python train.py --encoder_arch="vit" --model="image VQ-VAE" --dataset="regions of photos with short descriptions (Visual Genome)" --train_examples=203450 --image_size=64 --crop_scale_min=0.7 --horizontal_flip=true --bottleneck="vq" --downsampling_factor=8 --encoder_norm="layernorm" --encoder_norm_position="pre" --encoder_activation="swiglu" --encoder_mlp_ratio=3 --encoder_head_dim=32 --encoder_fused_qkv=false --encoder_bias="qkv" --encoder_qk_norm=false --encoder_parallel_block=false --encoder_inner_norm=false --encoder_moe="top_k" --encoder_num_experts=8 --encoder_moe_every=2 --encoder_expert_mlp_ratio=2 --encoder_experts_per_token=2 --encoder_shared_expert=false --encoder_patch_size=[8, 8] --encoder_conv_stem=false --encoder_layers=8 --encoder_width=192 --encoder_positions="learned" --loss="l1" --latent_channels=4 --decoder_norm="batchnorm" --decoder_activation="elu" --decoder_widths=[32, 32, 64, 128] --decoder_blocks_per_level=2 --decoder_block="basic" --decoder_attention=true --decoder_upsampling="pixel_shuffle" --codebook_size=256 --residual_init="scaled_by_depth" --optimizer="muon" --muon_scale="match_rms_adamw" --lr=0.0052 --momentum=0.95 --nesterov=true --orthogonalizer="newton_schulz_5" --adamw_lr_other_params=0.0011 --grad_clip=1.0 --l1_shrink=0.01 --steps=4500 --batch_size=64 --epochs=1.4 --lr_schedule="cosine" --final_lr_fraction=0.1 --warmup_steps=220 --weight_decay=0.1 --adamw_weight_decay_other_params=0.05
Rows from block 4 of the decoder of a small image VQ-VAE, named by matrix and row number. Rows with one number belong to one channel. Each number is 128 + 32 x the weight over its row's rms, rounded and kept within 0 to 255. All counts start at 0.
After each channel's rows are labels from the 100 images, of 14976, where the channel reaches its highest value: "colour at peak" is the nearest of a few named colours to the mean colour under the peak. Only what is clearly more common there than usual is listed. The data: regions of photos with short descriptions (Visual Genome).
# convs0: first 3x3 conv (decoder.decb.0.1.convs.0.weight, 64x64x3x3, each kernel summed), inputs 0-63
# convs1: second 3x3 conv (decoder.decb.0.1.convs.1.weight, 64x64x3x3, transposed, each kernel summed), outputs 0-63

convs0.4 [161 168 138 119 181 143 203 109 149  93 123  99 121  93 120  90 133 142 132 142 173  79 128  56 157 141 104 145 153 121 131 114  92 118 167  95  90 120 135 114 149 158 127 108 198 151 118 121 145 202  77 153 108 172 139 104  70 120  75 165  80 133 146 128]
convs1.4 [123 132 121 100 126 107 131 139 159  94 156 137 160 123 124 130 125 129 133  56 109 157 116 224 116 114 172 151 147 175 145 136 162 148 109 143 142 113 172 161  97 132 151 158 156 106 111 136  16  81 215 107 159 141 104 139 150  91 110 130 129 124  81 126]
colour at peak: white

convs0.57 [116 169 154 140  84 146 122 126  95 117 112 121  95 129 163 108 105  91  84 165  64 127 137 161 141 133  95 103 156  87 113 105 175  73 139 188  97  94  99  65 166 126  80 131  59 145 181 135 112 139 122  81 171  95 106 150 152 118 128  92 174  96 140 166]
convs1.57 [ 93 109  75 124 179 113 144 110  80 115 165  66 143 143  63 134 144 170 172 114 202 126 170 144 137 103 132 106 113 178 141 113 127  73  97 104 185 124 172 172 150 128 118 116 134 132 112 108 121 130 121 149 116 150 148 134 131 147 212 153  81 110 190 109]
colour at peak: pink; white

convs0.13 [101  87  92 131 157 135 124 118 168 149 116 151 139 133 103 132 127 118  79  85 155 140  95  97 132  87  75 115 134 114 134  80 163 119 236  99 129 114  99 148 146  71  50 133 139  77 108 161 107 114 127 145 132 155 128 122 146 124 200 111 181  98  82 126]
convs1.13 [116 173 131 128 120 161 126 125 165  98 136 145 160 158 148 158 176 102 221 150 138 110  94 176 185 128  99 137 162 102 130  98 127 121 144 145  73  97 169 165 150 144 193 145 100 151 163 135 135  80 123 154  56 139  99 117  85 109 148 172  84 150 127  90]
colour at peak: black

convs0.23 [116 211 138 117 179 115  91 131 135 110 113 117 122 145 134  80 150 102 136 124 145  80  86 186 138  40 101 172 123 128 178 134 169  51 145  89 123 119  91  59 183 148  98 132  90 120 117 152 119 127 155  96 145 101 146  89  98 133 132 149 114 139 137 128]
convs1.23 [121 132 164 133  68 188 140  97 164 165 210 154 100 194 125 131  74 152 158 122 151 135 133 180 110 150 158 112 160 152  87 170 140 174 150 107 129 147 180  94 127  84 199 113 120 155 163 136 121 140 160 147 141 126 131 136 137  80 150 107 142 190 122 138]
colour at peak: white

convs0.59 [144 166 145 134 142 141 143 135 176 130  81 135 145 169 140 125 137  76 180 172 103 103  80 142 153 168 116 159 130 127  99 167 152 125 206 131 119 122 158  93 191 108  81 157  72 134 116 132  65  91 135 123 125  90 134 102 159 126 181 164 153 190 178 133]
convs1.59 [ 91 123 116 109 144  65 137 153  85 107 134 131 116 141  91 130 161 164  30 181 103 156 140 139  49  99 120 108 107 133 171 143 132 118  75 162  94 115 149 146  75 128  95 194 155 123 134 136 195 111 143 140 136 139 108 143 121 122  84 109 147  80 107 165]
colour at peak: white

convs0.10 [109  40 146 102 139 141  23 106 102  96 113 129 143  57 131  89  98 113 137 110  90 148  87 173 141 121 121 138 163  98 110 121  94  52 133  64 123 138 139 149 110 131 144 124 136 170 121 133 105 126 121 130 142 125 122  91  58 103 150 137 106 115 126  76]
convs1.10 [149 222  85  81 161 123 184 132 145 103 142 133 165 186 152 141 132 124 132 149 128 118 133  72 127 113 133 141 117 121 163 138 180 160 121 170 120 163 121 125 180  87  99  91 101  84 133 138 133 171 126 127 109 125  91 123 135  92 122 109 233 158 167 149]
colour at peak: black

convs0.47 [102 110 123  82 148 130 110 110  91  95  74 109 112  98 113 187 123 167 111 137 117 131  78 153 153 101  63  79 188  93 129 118 119  86 104 122  75 102 120 135 125 173 141 166 142  97  65 115  83 124  89  87 111 153 152  67 131 104 127 150  85  84 169 104]
convs1.47 [124 168 116  86 127 133 156  95 127 114 136 110 147 108 138  64  55  55  72 113 138 120 159 137 109 153 166 183 113 137 128 118 155 181 132  82  97 204 160 104 100 120  68 112 142 144 141 133 123 150 168 162 137 112 161 170 119 129 115 157 200 158 116 116]
colour at peak: white; pink

convs0.30 [131 145  97 112  99 115 129  97 137  88 102  95 122  67 157  94 124  63 110 101  96 135 106 142 108 116  71  85 170  85  61  85 142 122 129 111 125  53  86 118 173 160  85 107 159 136 172 118 168 136 110  98 152  91 152 110  96 111 120 187 112  82 147 109]
convs1.30 [ 88 127 154 140 157  92 109 110 134 116 159 116  90 113 128 121 154 138 101 108 148 159 152 153 169 146 209 133 158 135 189 134 180  77 111  71 107 202 162  81  76 118 172 132 125 173  89 132 108  82 136 143 181 131 126 176 140 138  80  84 116 138 119 146]
colour at peak: white

convs0.12 [154 153 187 131 112 128 111 111 100 141 129 106 137 155 140  80 158 115 179  75 147  99  53 107  74  62 124 105 113 157 129 145 181 149 131 136 137 140 120 111 125 114  50 130 172 140 119 140  58  96 116 170 177 135 153  96 140  86 125 197 147 138 148 109]
convs1.12 [137 127  95  83 109 194 138 115 148 124 155 190 120 132  75 172 108 132  96 143  97 194 141 118 150 124 154 134 113 103 128 180  81 120  46 117  94 160 144  72 134 134 157 107  96 127 123 146 189 177 131  84 115 113 119  94 123 139 135  71  71 155 100 137]
colour at peak: white

convs0.8 [117 152 158 164 131  98 132 117 108 130 134  37 111 142 124  91 130 140 119 117 150 109 159 124 147  81  77  47 114 100  77 170 146 175 105  92 128  64 138 165  94 144 128 119 118 126 112 192 131 121 132  86 167 109 137  90 162 117  82 156  83 180 110  90]
convs1.8 [115 150  85 105 110 136 107 151  93 103  94 155 163 106 118  90 165  84 180  95  95 120 104  36 123 155 115 137 159 135 130  75 102  93 138 141 150 108 131 145 126 130 136 157 149  91 106  98 105  92 139 111  88 137 136 160 109 252 128  96 103  89 154 130]
colour at peak: cyan

convs0.6 [172 170 167  94 174 143 144 155 150 108 131 128 157 126 131  96 100 109 142  87 135 102 125 112  84  96 104 193 130 136 129 169 144  75 111  48 117  69  99 129  99 128 126 114 111  79 141  96 164  98 127 125 179 189 153 117  80 131 107 120  71 199 127 123]
convs1.6 [101 114 163 127  99 110 140 126 146 132 227 148 101 146 152 120 138 128  58 128  89 149 146 115 137 147 100  84 107 177 131 178 113 190 136 167 143 165 132  99 170 105  95 144 164 208 129 163  96 122 157 124 111  81 125 181 166  88  92 134 129 147 130 165]
colour at peak: white

convs0.1 [124 104 113 170  49 129  83 113 127 120 105 161 156 104 151  57 138  92 134 137 118 126 151 132 136 177 121  98 128 132 128  98 177 119 128 186 115  99  72  56 152 118 102 109  74 160 145 135 116 105 110 126 101  49 117 183 145 110 169  81 153  85 125 136]
convs1.1 [132 132  98  64 194 129 137  97 114 165 111 100  96 204  70 149 120 109 136 140 100 105 131 116 104 123 112 142 119 117 108 154  98 106 137 127 158 144 200 176 164 128 112 141 109 120 121  89 200 130 108 147 105 190 178 126 138 153 192 171 119 148 177 160]
colour at peak: black

convs0.46 [144 186 141 100 145 119 174  99 161 122 177 130 147 160  86 188 100 142 150 169 163 137 143  90 145 116 112 141  93 159 148 170 117 129 149  65  98 150 108 161  96 162 140 149 161 102  19 129  59 149 145 133 103 187 125 120 124 125 142 102 112 156 140 147]
convs1.46 [117 122 165 139 186 108  61 166 105 149 118  63 116 112 113 118 163 104  81 140 117 114 167 156 100 111 138 117 163 145 135  89 146 127 101 154 127 112 230 125 106 135 132 127 148 151 220 132 208 102 147 153 127 105 150 152 149 132 121 192 136 114 127 122]
colour at peak: pink