config = dict(
    encoder_mlp_ratio=3,
    encoder_fused_qkv=False,
    encoder_parallel_block=False,
    encoder_moe='top_k',
    encoder_moe_every=2,
    encoder_expert_mlp_ratio=2,
    encoder_patch_size=[8, 8],
    latent_channels=4,
    codebook_size=256,
)
Rows from block 6 of the encoder of a small image VQ-VAE, named by matrix and row number. Rows with one number belong to one neuron. Each number is 500 + 25 x the weight over its row's rms, rounded and kept within 0 to 999. All counts start at 0. Numbers have three digits each. After the name is the row's rms in percent of the matrix's.
After each neuron's rows are labels from the 100 images, of 14976, where the neuron reaches its largest size: "patch colour" is the nearest of a few named colours to the mean colour under the peak; "place" is the part of the image that holds the peak. Only what is clearly more common there than usual is listed. The data: regions of photos with short descriptions (Visual Genome). In brackets: how many of the 100.
# gate: MLP gate (encoder.blocks.6.mlp.gate.weight, 576x192), inputs 0-191
# fc1: MLP up (encoder.blocks.6.mlp.fc1.weight, 576x192), inputs 0-191
# fc2: MLP down (encoder.blocks.6.mlp.fc2.weight, 192x576, transposed), outputs 0-191

gate.315 097:468509455493451500535463476486493487452514541419530513514512493413519505522487510520507500516485515489516536457484525535493501506492498534504565495427510487481505459489458510503493493504505497551489496519540496490538510502486503501516477505514468491516500495517512506497447435456519516512515486507532552467516493474494517502503541488513501507467487543488502503496513481482458507478504498419548492507521511490499498480504501501486517490544496515508500497499534473544523492502498565464497509502475490472519529500511489495510515499516522491502500552482502506500502478501485498552
fc1.315 099:481492482485489459529547497504510524505505502520504516500491503509488479437535468498470506496489500512499486512498498476502501518536453468523470494498476562496487495530477527456504509548480500498479480511511500515492486476544523477539548465493502523498472462468553546532500503495500509493481523508499488483518509491491454550519499503480472488511539512477489490507496517501492510508504502530460581500548506500497503499546521487501526499484511530464475491478508435464450421500454559490512509506494495521514493500514478513544470510469465534488505525509499511494424510502522484499
fc2.315 106:496483495482497461517506525503524513575502433502528511520521500500508494500508564499512507563499540502501498497502469500517460507510500494535453474502500509511501488528502464430500502506502458478499503512498512550506497493485501467439500524456504549496497493485492475487509508527501494525468517502493508536499496519494475504533510497475505519499502496482498489470503488468530444511571509516465516504488487506480474491505498524518501495508502556461459483521496475514500496506413499512500494498515553514511484528496553494451465510488506508500443498506500496501456487584506494484
patch colour: white (25)
place: top left (41)

gate.275 017:500500500500500500500500500500500580500500500500628500500519500483500464500500500489500500500500500500553500500500477421500500473500500468500500500500500503427500500500516500500500500500500500500500500400500500468471500500500500500500500500500500500500500500496627500500469500500500500594500500500500500500500500500500443500488500500500540500449500500539500500500500473500500596500500500500500500500407530500500500500500500500500500500500500461573500500500500500500500500500500500500500536560500500500500500500500500500500500499500500500500500500500500500500500500500500500500
fc1.275 010:500500500500500500457500500500508500500318500500500500500535500500500500500500500500500500500500500500500500500500500500500500500500500500500500500500499500500500500500500500500500522538500500500500500500500347451500500500499500500500500500500500500500500500500500500412500500500500500500500500500500411630500484500500500500500500500500489500468526500500500500503500500500500500500500500500561584500500569500500494500500500500500500500500500500500500500500500464500500500500500500500500500500512500500500500500500500500500500500500500500547500500500500500549500500500500500500
fc2.275 005:500500500500500500500500500500500500500500500500500500500500500500500500500500500500500500500500500500500500500654500535500500500500500500500500500500500500500500500500500500500470500500500500500500500500500500500500500500500500552500500500500500454500500500500456500500500500500500500678500500590500500500500442500500500500500500500500500500500550500500500500689500500500500500500500500500500500500500500500500500500500500500500500500500500500428500500500500508500500500500500500500500500500500500500500500500500500499500500500500500500500500500500500500500500500500500469500
patch colour: brown (66)
place: middle right (27)

gate.344 070:560560449491541503506573500497523493520511527503534520505502476509502498530486509483510494479499500498440497482486531449506476522461497500494510504492471586548486521485496490460468496500504466472519471517474496507479467493495500494513516499487534501490501481498496498500496529496493518505490500524504497475494421537507498500444507538518523488485506533520463504492500501511552511481541546507517477510462562483484478486498506502506478514484501452462487493499515492500523489445536500511505502506525531499496433536459563526476504531528489525493507502480502540503522503481500500499
fc1.344 077:523454507480533468511491470465480502507504555495484508470468514510501507498507495485499500503507495495484494506491493557501510502515481455519528507505460508501539505512496501523504500494500472500470454522513550530498533546493515495481501534486494502491561519500495497514517530531526493492494500479502462545500498501544505454542520495511515550489501497465502501510493503497446500493506507501492527552529503482532451500491498499539531487507485473500449469534501495495492488500442489515499565501488504491545498540499536445499501499384496550450529518492460512520497511493501483476
fc2.344 059:490427470494527460507501453499522497459495494496510495475503503498498479517502511489522494493514493499518497474493498488505499500487501505525499536509460456530515501508449498521502508445489455499487508504520579488452483513502500465577499533486513511432506546538492507504518510470501497534454499509508514530512513589499502495493503549493523479497546498502525521501497523535505445489498519506501519504478528447515501510500509527526509473526531547491499453496499525484417501498495500505490513486512500478500490501493533502502505486480488496500454506471482517431459513513501481504
patch colour: pink (33)
place: bottom centre (37); bottom right (34)

gate.266 073:502501498544497520495500523500518505465495484492503467542545505524559492494509492525475476516454542514502516502503501499496500507500507510518489532540493499506507501525483455558494495487556446502496505492448499469500456510473485509500521499491499519539447454473541482507492494434544507522498526470502499494478506509523543487504540503515543500501525518538501496531448495499500502511504495520482511503458517467497495457495454502493470523502523527543495500547495495497463456498499455533514489496487497461506435516527464493498508495451503526494537473505512514503525412475509497510
fc1.266 066:499514500516500499495474511502491518501513477445506498499510504499480439513522495494501492460484500503532532524497493569501492469496490487504476489498495502553474502504522451492458500499492495482563477502483526500494555453518503500485501482502488502481491499482504506547537525512500493474529506596528426500455511546481435451502492497524559490494522462501495480524502511505435491502498508469527503458479497509489498511506532520501524464477485499485462513498502508498496521466450538496524500499450504464499524483499520489552505501474482505529466526495504494546500535514500504471
fc2.266 050:465512507494533510499481500509529433432477524487493510499442498549528499504555495505510468512500463482495483526478498496500503516487492519476493504509494509463509489471499500459500499496497503499487505486500528500499481499521595533515540483499501484515500501490537507505544490491503513513488511483492498496513520424509514408470452488460517501491508474536506513506497508460500536482462515479499494499498511467498500495496500503484505507509569500538500538510505501467517501499498543558506499518522499503495512500502511509454491454501513499505528534486468528498393513497525500506
patch colour: grey (75)
place: bottom centre (32)

gate.556 112:536491486492481510444506540477515507489509504493488520477523500533467520439520490499500481497516518498452528461505497451557511460491495497505500500503506490497499499553503498487441517444494499480531537500492540501486535500515492468511563497547532538509510487502501452505479494490499514509534479533460475469491532481494520478475481510513525528508525529548502462482498458542450507491503533458497497482501526441492494530524504548496495555521500499506483494540497533509504476462476480489476473501450471524486487498538528506511546506503477502483496460531530476512468504497506520523
fc1.556 109:506531515481491519554501499495448505509486532497479504499447518532519511531528528518487471517493509488503510479497516499557491498486462496553546462533500501497523491586520490490466504492491499473519504507515509490516518500488436518502495473502497529491520505526477491493504492477496529491524496513508485472499477529490498468499514518509514511501506489480510513521481476470470386516506481500499469498486538477526512533517495499486466512500472425496511490480496551485495502497506516520482494475515517494450494520497448549538501587458491498489499477510502481458500463509524499528
fc2.556 135:496541481512505511525533492519478468462500513442500479499462504532500501519506559502504512498484445503570489504497502503529489508472505502485544527516489473500546463511453521504431501519544505511493517482488536511494555492521516525503496504498511490433508542522508490491515500460499504476476521517477501550445484507504511432520510470468516511492504498483497504528450530450490483509477483514498489554520456495535500509501445493509490509498458501568540491530514459475497458492505513508498490499492510494476501516513456483523492531451489495491489500495517501490500541510514515518
patch colour: pink (47)
place: middle right (25)

gate.200 047:500502483456500479509488525496504497564506494499502494512510491502543507481501488493500479498495484500473550482506488487496477500502445494500500491496460504515528503491523500503494490511485482480538497513546504504466511517452512476519518501472558542502495460499570499557501489531505503457499526475420499418495543500488510502498499511504503485498504544504521480499457501498549507499501479510439456502494494502420496505473494497501499482486495502505498500526502495503507490485538498513445493507497499446509500542500500546564518500460503500494505497506545567497483481561494510536
fc1.200 049:495474499437502500459496514512544477467502503500487492526496501497499509541547492504496499559534497495478505535503449468465490495500490488395497499487480476509496476489505542492551514518490530510489527473500474494491496498541502526496526485490498500473500486500505536521520590485499516495501501489528530514555509487505477494499521502496509454471524500501513499496496503499479493493484496499448486503502500472501490501506518465517503515496481502539515532556503470502490463532478498522468557503527479513498468409499500534508504499503531555499531470503505491428497471525499504492
fc2.200 030:497494439455491506536544489482495500577499501501501508490528509499504538497502487493498527494480503501495496505501508471529503505504507500493507500503513499474500494500485499502499512574500503506493502493500502500498552471501496514514508462488499502428501499502501498483503500499464501484506552501460513499502554484524509531500504507474476499502504523501473500509496498520498488482500499502483500490522501440502499504484459556506506500458497531505500502502497501503469497501504457495500504505500500503498645500472493599493513492466489499496623500475511502504543496490510494497
patch colour: grey (63)
place: middle left (39)

gate.481 113:525520524486529514530444525495493503468466502504474480467492501524501517475523510541515475470530471493541499495458521527477501490494482505500490481511500529497499459426499542548452535471494509518472480525484525502501540534496502515498536498520519476497502485452520501534555477468531488486454504483502487533500458470509463490487541499534524492511473517498532512485500525503471489514497478472505509501520485500463477494527488453539499503518509524475485508494531500525511487469506530535556509507526454513488482517501493449425535539522515492490527525492475494521458531505453465510
fc1.481 110:499486573498468463474501500468492502512512503506500477497508571457536529529493512500510536516524523485489453532550530548491503491519518474528535543523518477515536503475545450541524474489465438481526482522506526497494517536534502516462494478533503513540520504494488499489517539522504510474544545472510525481488495498513498473436470483508475535466503481485505480503511461486491477483508488496493475487466492502506496496498489502505523496465497512486516460508478510492416512507504468493572477496518496491501493489475489520513559503483511472492495452524500496511487513483505499472
fc2.481 101:498498500490467499534508487514511503468510551468499485507458541495519505497478490526506526489490467499492451572506537495490500505493496492474496530466513505454498496498589520509473506506485474499484506502482489432514495510519539521507497469499501453479502531463503552513519521490496511481492503475507491464483503488546502492500498479463450495552578491477491517536509491490519496505500504526507516486547481478518505490458475502504540531461498522510518516483443498497481465464525576498496501517491501511502530478519495501562498465500500486502528504508430485500463502512508522518
patch colour: white (33)
place: top right (40)

gate.357 023:500499464503559480500504497502501510499487428504509583503452498500498491496502500501520481499550500504494497480489505481520491502606506495499501499539535560509523554497489495474475528544492500470500501481501511499502499478542539504502498519503488502481484459488497500501501502501509500498543522478495500500501497501515499484498498499496541500499501525501500507468495507500531544496498510500463474462500501552499536502492472506495499498501502502498510509500449465471511504486517499503489498545389504500504555585496487538499545510501408489501502500500508474499499500490500500499
fc1.357 043:500458545458466521502500500500500464465535493500496500500534500418482501501500497483499501469500502511500500598496499515447554499499500511463500500463511500475500508501530500502500499499499500500446500570444490500500500520500501500536499461504543499500500501490499500499492503500494499530501495516500500570461540494500548519483493500472497500500559506511489433441505500500581500500502509500501535500525491519523494500500527500500501484509498499524500499525513477499456500500498478497491500502500497494378520516494500500500547533500500500500500500500557487496506506485499519500
fc2.357 034:500490542500490500500500500503500500500501500500500500500526523500500500544500500500500500554500508486495494536500500500479500501532553501500500500495500500525499500500512500500497483500505500499464500521445500501500495500468500500500559454500500481430499501500500499576500500500500471522517500539475500500502518465500499500501371500500404500501576499517492497500501500459501500507501500500500452500500500500551492494500512516595500500500500518553500500502500468500500500500498477500500500500501554524493500500451500500484568500500500500500512494429497460459442500540500499500
patch colour: black (37)
place: top right (59)

gate.35 122:471478472532501544509522491578507449480516592496496459507463491513505496482513499449519557488490488466516475555496479541487516474468487493457527502525518502519534499511510493514525471512491541500472525536494533484486535478495485472514521504492482502493502509509504480518485524534534498515512486502483506503501474503483519482511511495460506513508531522529499456475477510515501483470503513500479493519501528504461481495510515529494423496541485520512511465532517499482445480527483519496501461503494500510506508521500435507501596509499468514488488495481455467502487525517516502476
fc1.35 151:527476492513473512504472527498510484478506489491479497515517500537499515502495487495493487479496505499485495497475508514470464446537500469498496503542545490506529501459509550491505506490501518532469499502476517498474497551527541500557487521486543515453512476471505520513512505503511522519506499460484459503507518501532544508492503557507484525545473513491512485493482509479523522471511467504454501495502504506501485522464509513536471495519525531496513396477470521501421473525500515512505476468522508436522526538530468517504498544419495511471500507499523484500502501447476516504
fc2.35 153:499492490532497500504470502513495494517493515470498471527532484507517500482519529508482446578522552506444501461502492524500464498501498494529478472523521455540503471489512493480475491496512498557483476498526500559489488510508490500480500500532533473494530468472528520501483501521502490495514478505502499485501501493523498526511495527489426524488494473491522523494500502460510525501510506471487487480465508509488486537463549504546468513501516533498497488470497509500575441562475526525513514493508559526554499511534497497453547521462523494504475506494451504492454482484474482466
patch colour: pink (59); white (29)
place: top left (34)

gate.220 081:509528455502508499522478468502503498521503499487494464477498494532486513477501462499484469498505508518466512453508496512532493435497521564499499497528473534487503502511515499498502544510516519497520463501481520541486484500461492490500496471497503498500503453504518496500449467491493500554498502500542497512502505493502538484495457482497503494513500488506468500474498508497556558499512471395510471475500500515471502518480508452547500510496530503493539536498507532507495501501502469433505503483458497494512489520495477509467500521504499532548504534564472534569502529537510449536
fc1.220 090:530467514524471515495506505471527511429494499529479531502494465448499520508500500497476522501543499496496518509472501518501505515499500501452525499403519482509512500432503440503495523493555488481471506504497469502508490503503494479497501495507477504507500541462533531512501527501501467499471525505485460501498481465511534488504450476528493507538500499500497460468516500523511493538500511479463527520487502478539496501531478518497500501499500567539456510501545499499500498543487503576444500518516501509448511442485547496482525469530504497499488447534501500496496508498503523516
fc2.220 097:577495494549458500542509493471499510514503500509508502475510487501507576503484499519509501529500470498472500500476500552503491509499531479469516500413493500489584490470499435503504537507518490531510501479484475503500503494487503503517567485498432527463496449514526499551499537502503454500502503526471497501499505499470521489490458493503488485500517500498502473491500504531526502588500504440458477500500501478507516501501475542510496500489522547533506495502527511495442502509520487512468532498493497505473515456488502524482502501496520500500495486465484515480466528500496495502
patch colour: grey (76)
place: top centre (36)

gate.86 143:547537496484508498473459457536520499518514529500518498531443497500508489514525499494539435488493536479479504473424502474466490480470509500520518540522509496537549462494486503524510474470504506487506472548509486519491504502461490460532492502497544497496503493436466492525487489505500531517519511500489512500499470484508490508528497517485514499554450532428501543459491486506467510494541532516507493485510528484467498493494489483509504537478494500474440498506501461501519513521518515502545478512515484498502466494508488489505565478511454522504501477522476547543482526494533474492
fc1.86 127:485508493530478486498507499529493502537479557530502489496496497495462494506494483514471481487533444493497518526475522483483500512495473500473493460500558506470500506557502520471478518479542506514498519483468467514527429454515543520501486494484496504458501560495506489520519526534508461479487528496491510490499545506503498528497567487483515456544504484497501488495460491447534551548516518488525496494441484496472538459507454511472493501527506499502513457485514517500455503499480520510526498548491507492507525501550515533522483460443528497466490523498488456499521496493509502510
fc2.86 140:518503462492536486483532523474461517542516502515499528500519513498475497503499495494469457503491486494440506461498490514490505523527486497522516521502501460513463508498538442495497498502519491526510529527514523516515482479464528488441500476483462471512558471494515464509475504501508491474519538474501568484506464507502484513508480512471474528499416496502489496501527497498516458475566563551472514471497523506517495501501488499509486485505520487417483487558504499516493514515490535519492534536473519490506483484511518520492477536488519478507521472481539463528517540507532509476
patch colour: grey (62); pink (25)
place: top right (36)

gate.141 050:557506467569464497501439461474499500499490471453511509508495500560539507501497490501501492500496510493500516479507529577502486503495456499526529507428498501557519502515497499467499515474507501501501494557498504503466480482506512499503493497526435497496471534423482466457515458501500527503530497548500494501502502496498497467499495502457521482502594480508499507505480502538527572501497500510476501498511500465522495469511499502499468510491503505501495497526500531508560491484508493458497481500499498501506496542506500496506511501494507571479500502492470479506454504503504495504
fc1.141 053:498471479500494511544508504497500499465517536544509500496496500443410498501491517497496508499504472512505525524495495452428500492492519474477499529494464528493505475459562484534510501501525483516377538419499470500501497519526518492488496475506501533501501509499511503501478488493495493499499493526486521537500502501478505501500493499455492499519487491489505444444538489523525537516500460500501556498501498508499501503543502502495499454480511515577503502491555501499480502501516534496517495521503502502469499501492502487497501463501503487521502502499533550488499495533500500540
fc2.141 048:480418526500467504507501500499505506513499458539498499494560500500512510500487556499505498501491503500500507502518498500501499520520507499501500503467524501595498501501539500499554494500500461528497507500458466501501500471502488429469535484480484552494499498505500560500500524548494500563507509518464502500485499481497537506507451501500472501498481477502478490492508500500501503548565500498495504497499476500535494489510489506503510491499489494580502500509522500537529500491439395502503516529500513504452481495499504479471498488498502484540499467457500546500502496489546491501
patch colour: white (44); pink (30)
place: top left (32)

gate.543 107:530520470477498514453480506511484506492509456487486540516493501478498503495501519502479498473487545508505529463502461512437528485486518510498531486474504527525490500482502547543489501510512503487503508515492530518537487467472519500491495501498478501509514488524494483497508586554522507532422511452499477498494523483501527509502476501515425515533515515512475463429496510510526535470538536501519491423497504502529497560478461480514500513514498494518499476495460471530453550460506484506482500507491524492506503508498482482520510460490487481492489503548524511501488497548510495541
fc1.543 125:477424586522534458503496491459531489478519468511486486500501501500497539503503499491484492482573488492481486492489537499516512501536492517476489499502482503479508485517442464501534499498491494472509512487487495468466497537496481479464493488475529492499500523488493458558513484507475491540517494557503514531505526491506520487496466493484529532483548501523466512523486521516463491516493485496508511503450495489513454508522512499515560512500451545539503531524492478518506492510504505458510488504520472491497497476463536511468489518561501523562488478478468469529502495464541498460
fc2.543 127:528466531520462478514498496487470535506516497474490488472445483524487539473510467499506484492511473458490462529465504475496526509497493515476516489503502470452492512499478515540499513526446472542514507507500543471447506486503515503585474503504513503499487525496506510547501520525504449543498507543487500464504507482488506521490439484467429507496540541517458538570517529493485503499494458480517509504503507501485488538496526505497536495533501532499526501472503502462494487480522560453496516529544484501496536486479494507538500476500508497513506489496526521509485502487476456479
patch colour: black (61)
place: top centre (28)

gate.221 040:475503506500500483466524426499501506540527511474465491505490443500455501493485481445525505564498488510501473451431502498486502460541498450523505499513503515501499480530528510444493527499512479467509482470560500554542503498551500487531508501495465500492500462499463446497500498535514503509521500500511487546514494503499500512486481455549507513530500542470467531493500499500519502500505504460482551509468498576505498505455508500500492497500509496490495510539481503501501500500500529415500507491505530500497487502498419496514500503499498509500502500536500516495493497517498500512
fc1.221 052:500485521499504541535489498510500520538464500436498499517485456493518495518478506454530498500534509515537533487457595500534507519541496488506517507500508491499529565500469512435558515475503556497495503502562503497499463460519490443542547502497512501477494490497490497537496482501497494451489491499499500490502469510499501523503499492490503529500525505500463498499507498502495503500539474497481567512459468534510500473452500511523500471501476501396507500528500514503505497502509515497445495493492502501507510509512499533497506461476490502499501492504522433499492500497500502501
fc2.221 029:467501518511485483405491493502491500540500503498514507496429509500500500500499500499500496500550507500499491509501559500500497506502481500499500465504500500506499506506510502494504500501471502501523500500499500499500501462494463495496500500532499517500529509500501512498498495503500501508501500501502540420504489510500513664500500486500505495562501501636498500540502489498500515552503501501502472503474525483496500490498570473495503501496499492480498496459502500453527472500487501502500506498485470464567499500498499502498522451498504501502504498516501501499489498500502497500
patch colour: brown (71)
place: bottom right (49)

gate.387 048:525508464501488496493485513564500501492502485503502486504506501497500554498530500501496502500470499500572501442499502499503537500505511519502498527511501500495500501497522513496500500487496494515428502500500566509523494500498498499546490555499499491489465505500529448499501486513540485479500491500511523498419500542499408502561501495488450511502528499500488497499508542516487498501500495458515476500488516516521492453539503486498497492517470500506459489508403532525545502521498500496486465433500500501500464499516518468502500570500471500448511473500500516500518497495543523498
fc1.387 054:502507548462493499564484467465496512488535488509430503506457501480516488525508492468483476501502502514494499457514500494506559505498495509492500500484496502500518548499488487507499498536499501515537533532477531494501500450477500436516528510500490504541499499494490471538497505506477540525510499503472536531546489506503502513480485505443500511492548484501497497502501499511499500499492489500501495503489415436505528446500483505511496472482492490500518537500497501525453528481500452493513486510508478475500502513503500561495489443465523564499420500468499500438498506500552486500
fc2.387 059:521499460443501464525501459478509570478555540484504500501452498502503487494499491498503485469501495500437440513496504500500500506500493496508504496502500499461544509500514502497500435501483498503501498530500524488507484504497555503499477500416502501506490516566463544529498492494489488500526533500503531480520495500509505451500492467450496542505489521460521500504549497499499498476447514560571534502500468483507494457499500502493497500504500540512511526500499501502494505499483494497501491534521505575500551442492494525498502462500500496500499466500502503500512559522500461503
patch colour: black (64)
place: bottom right (55)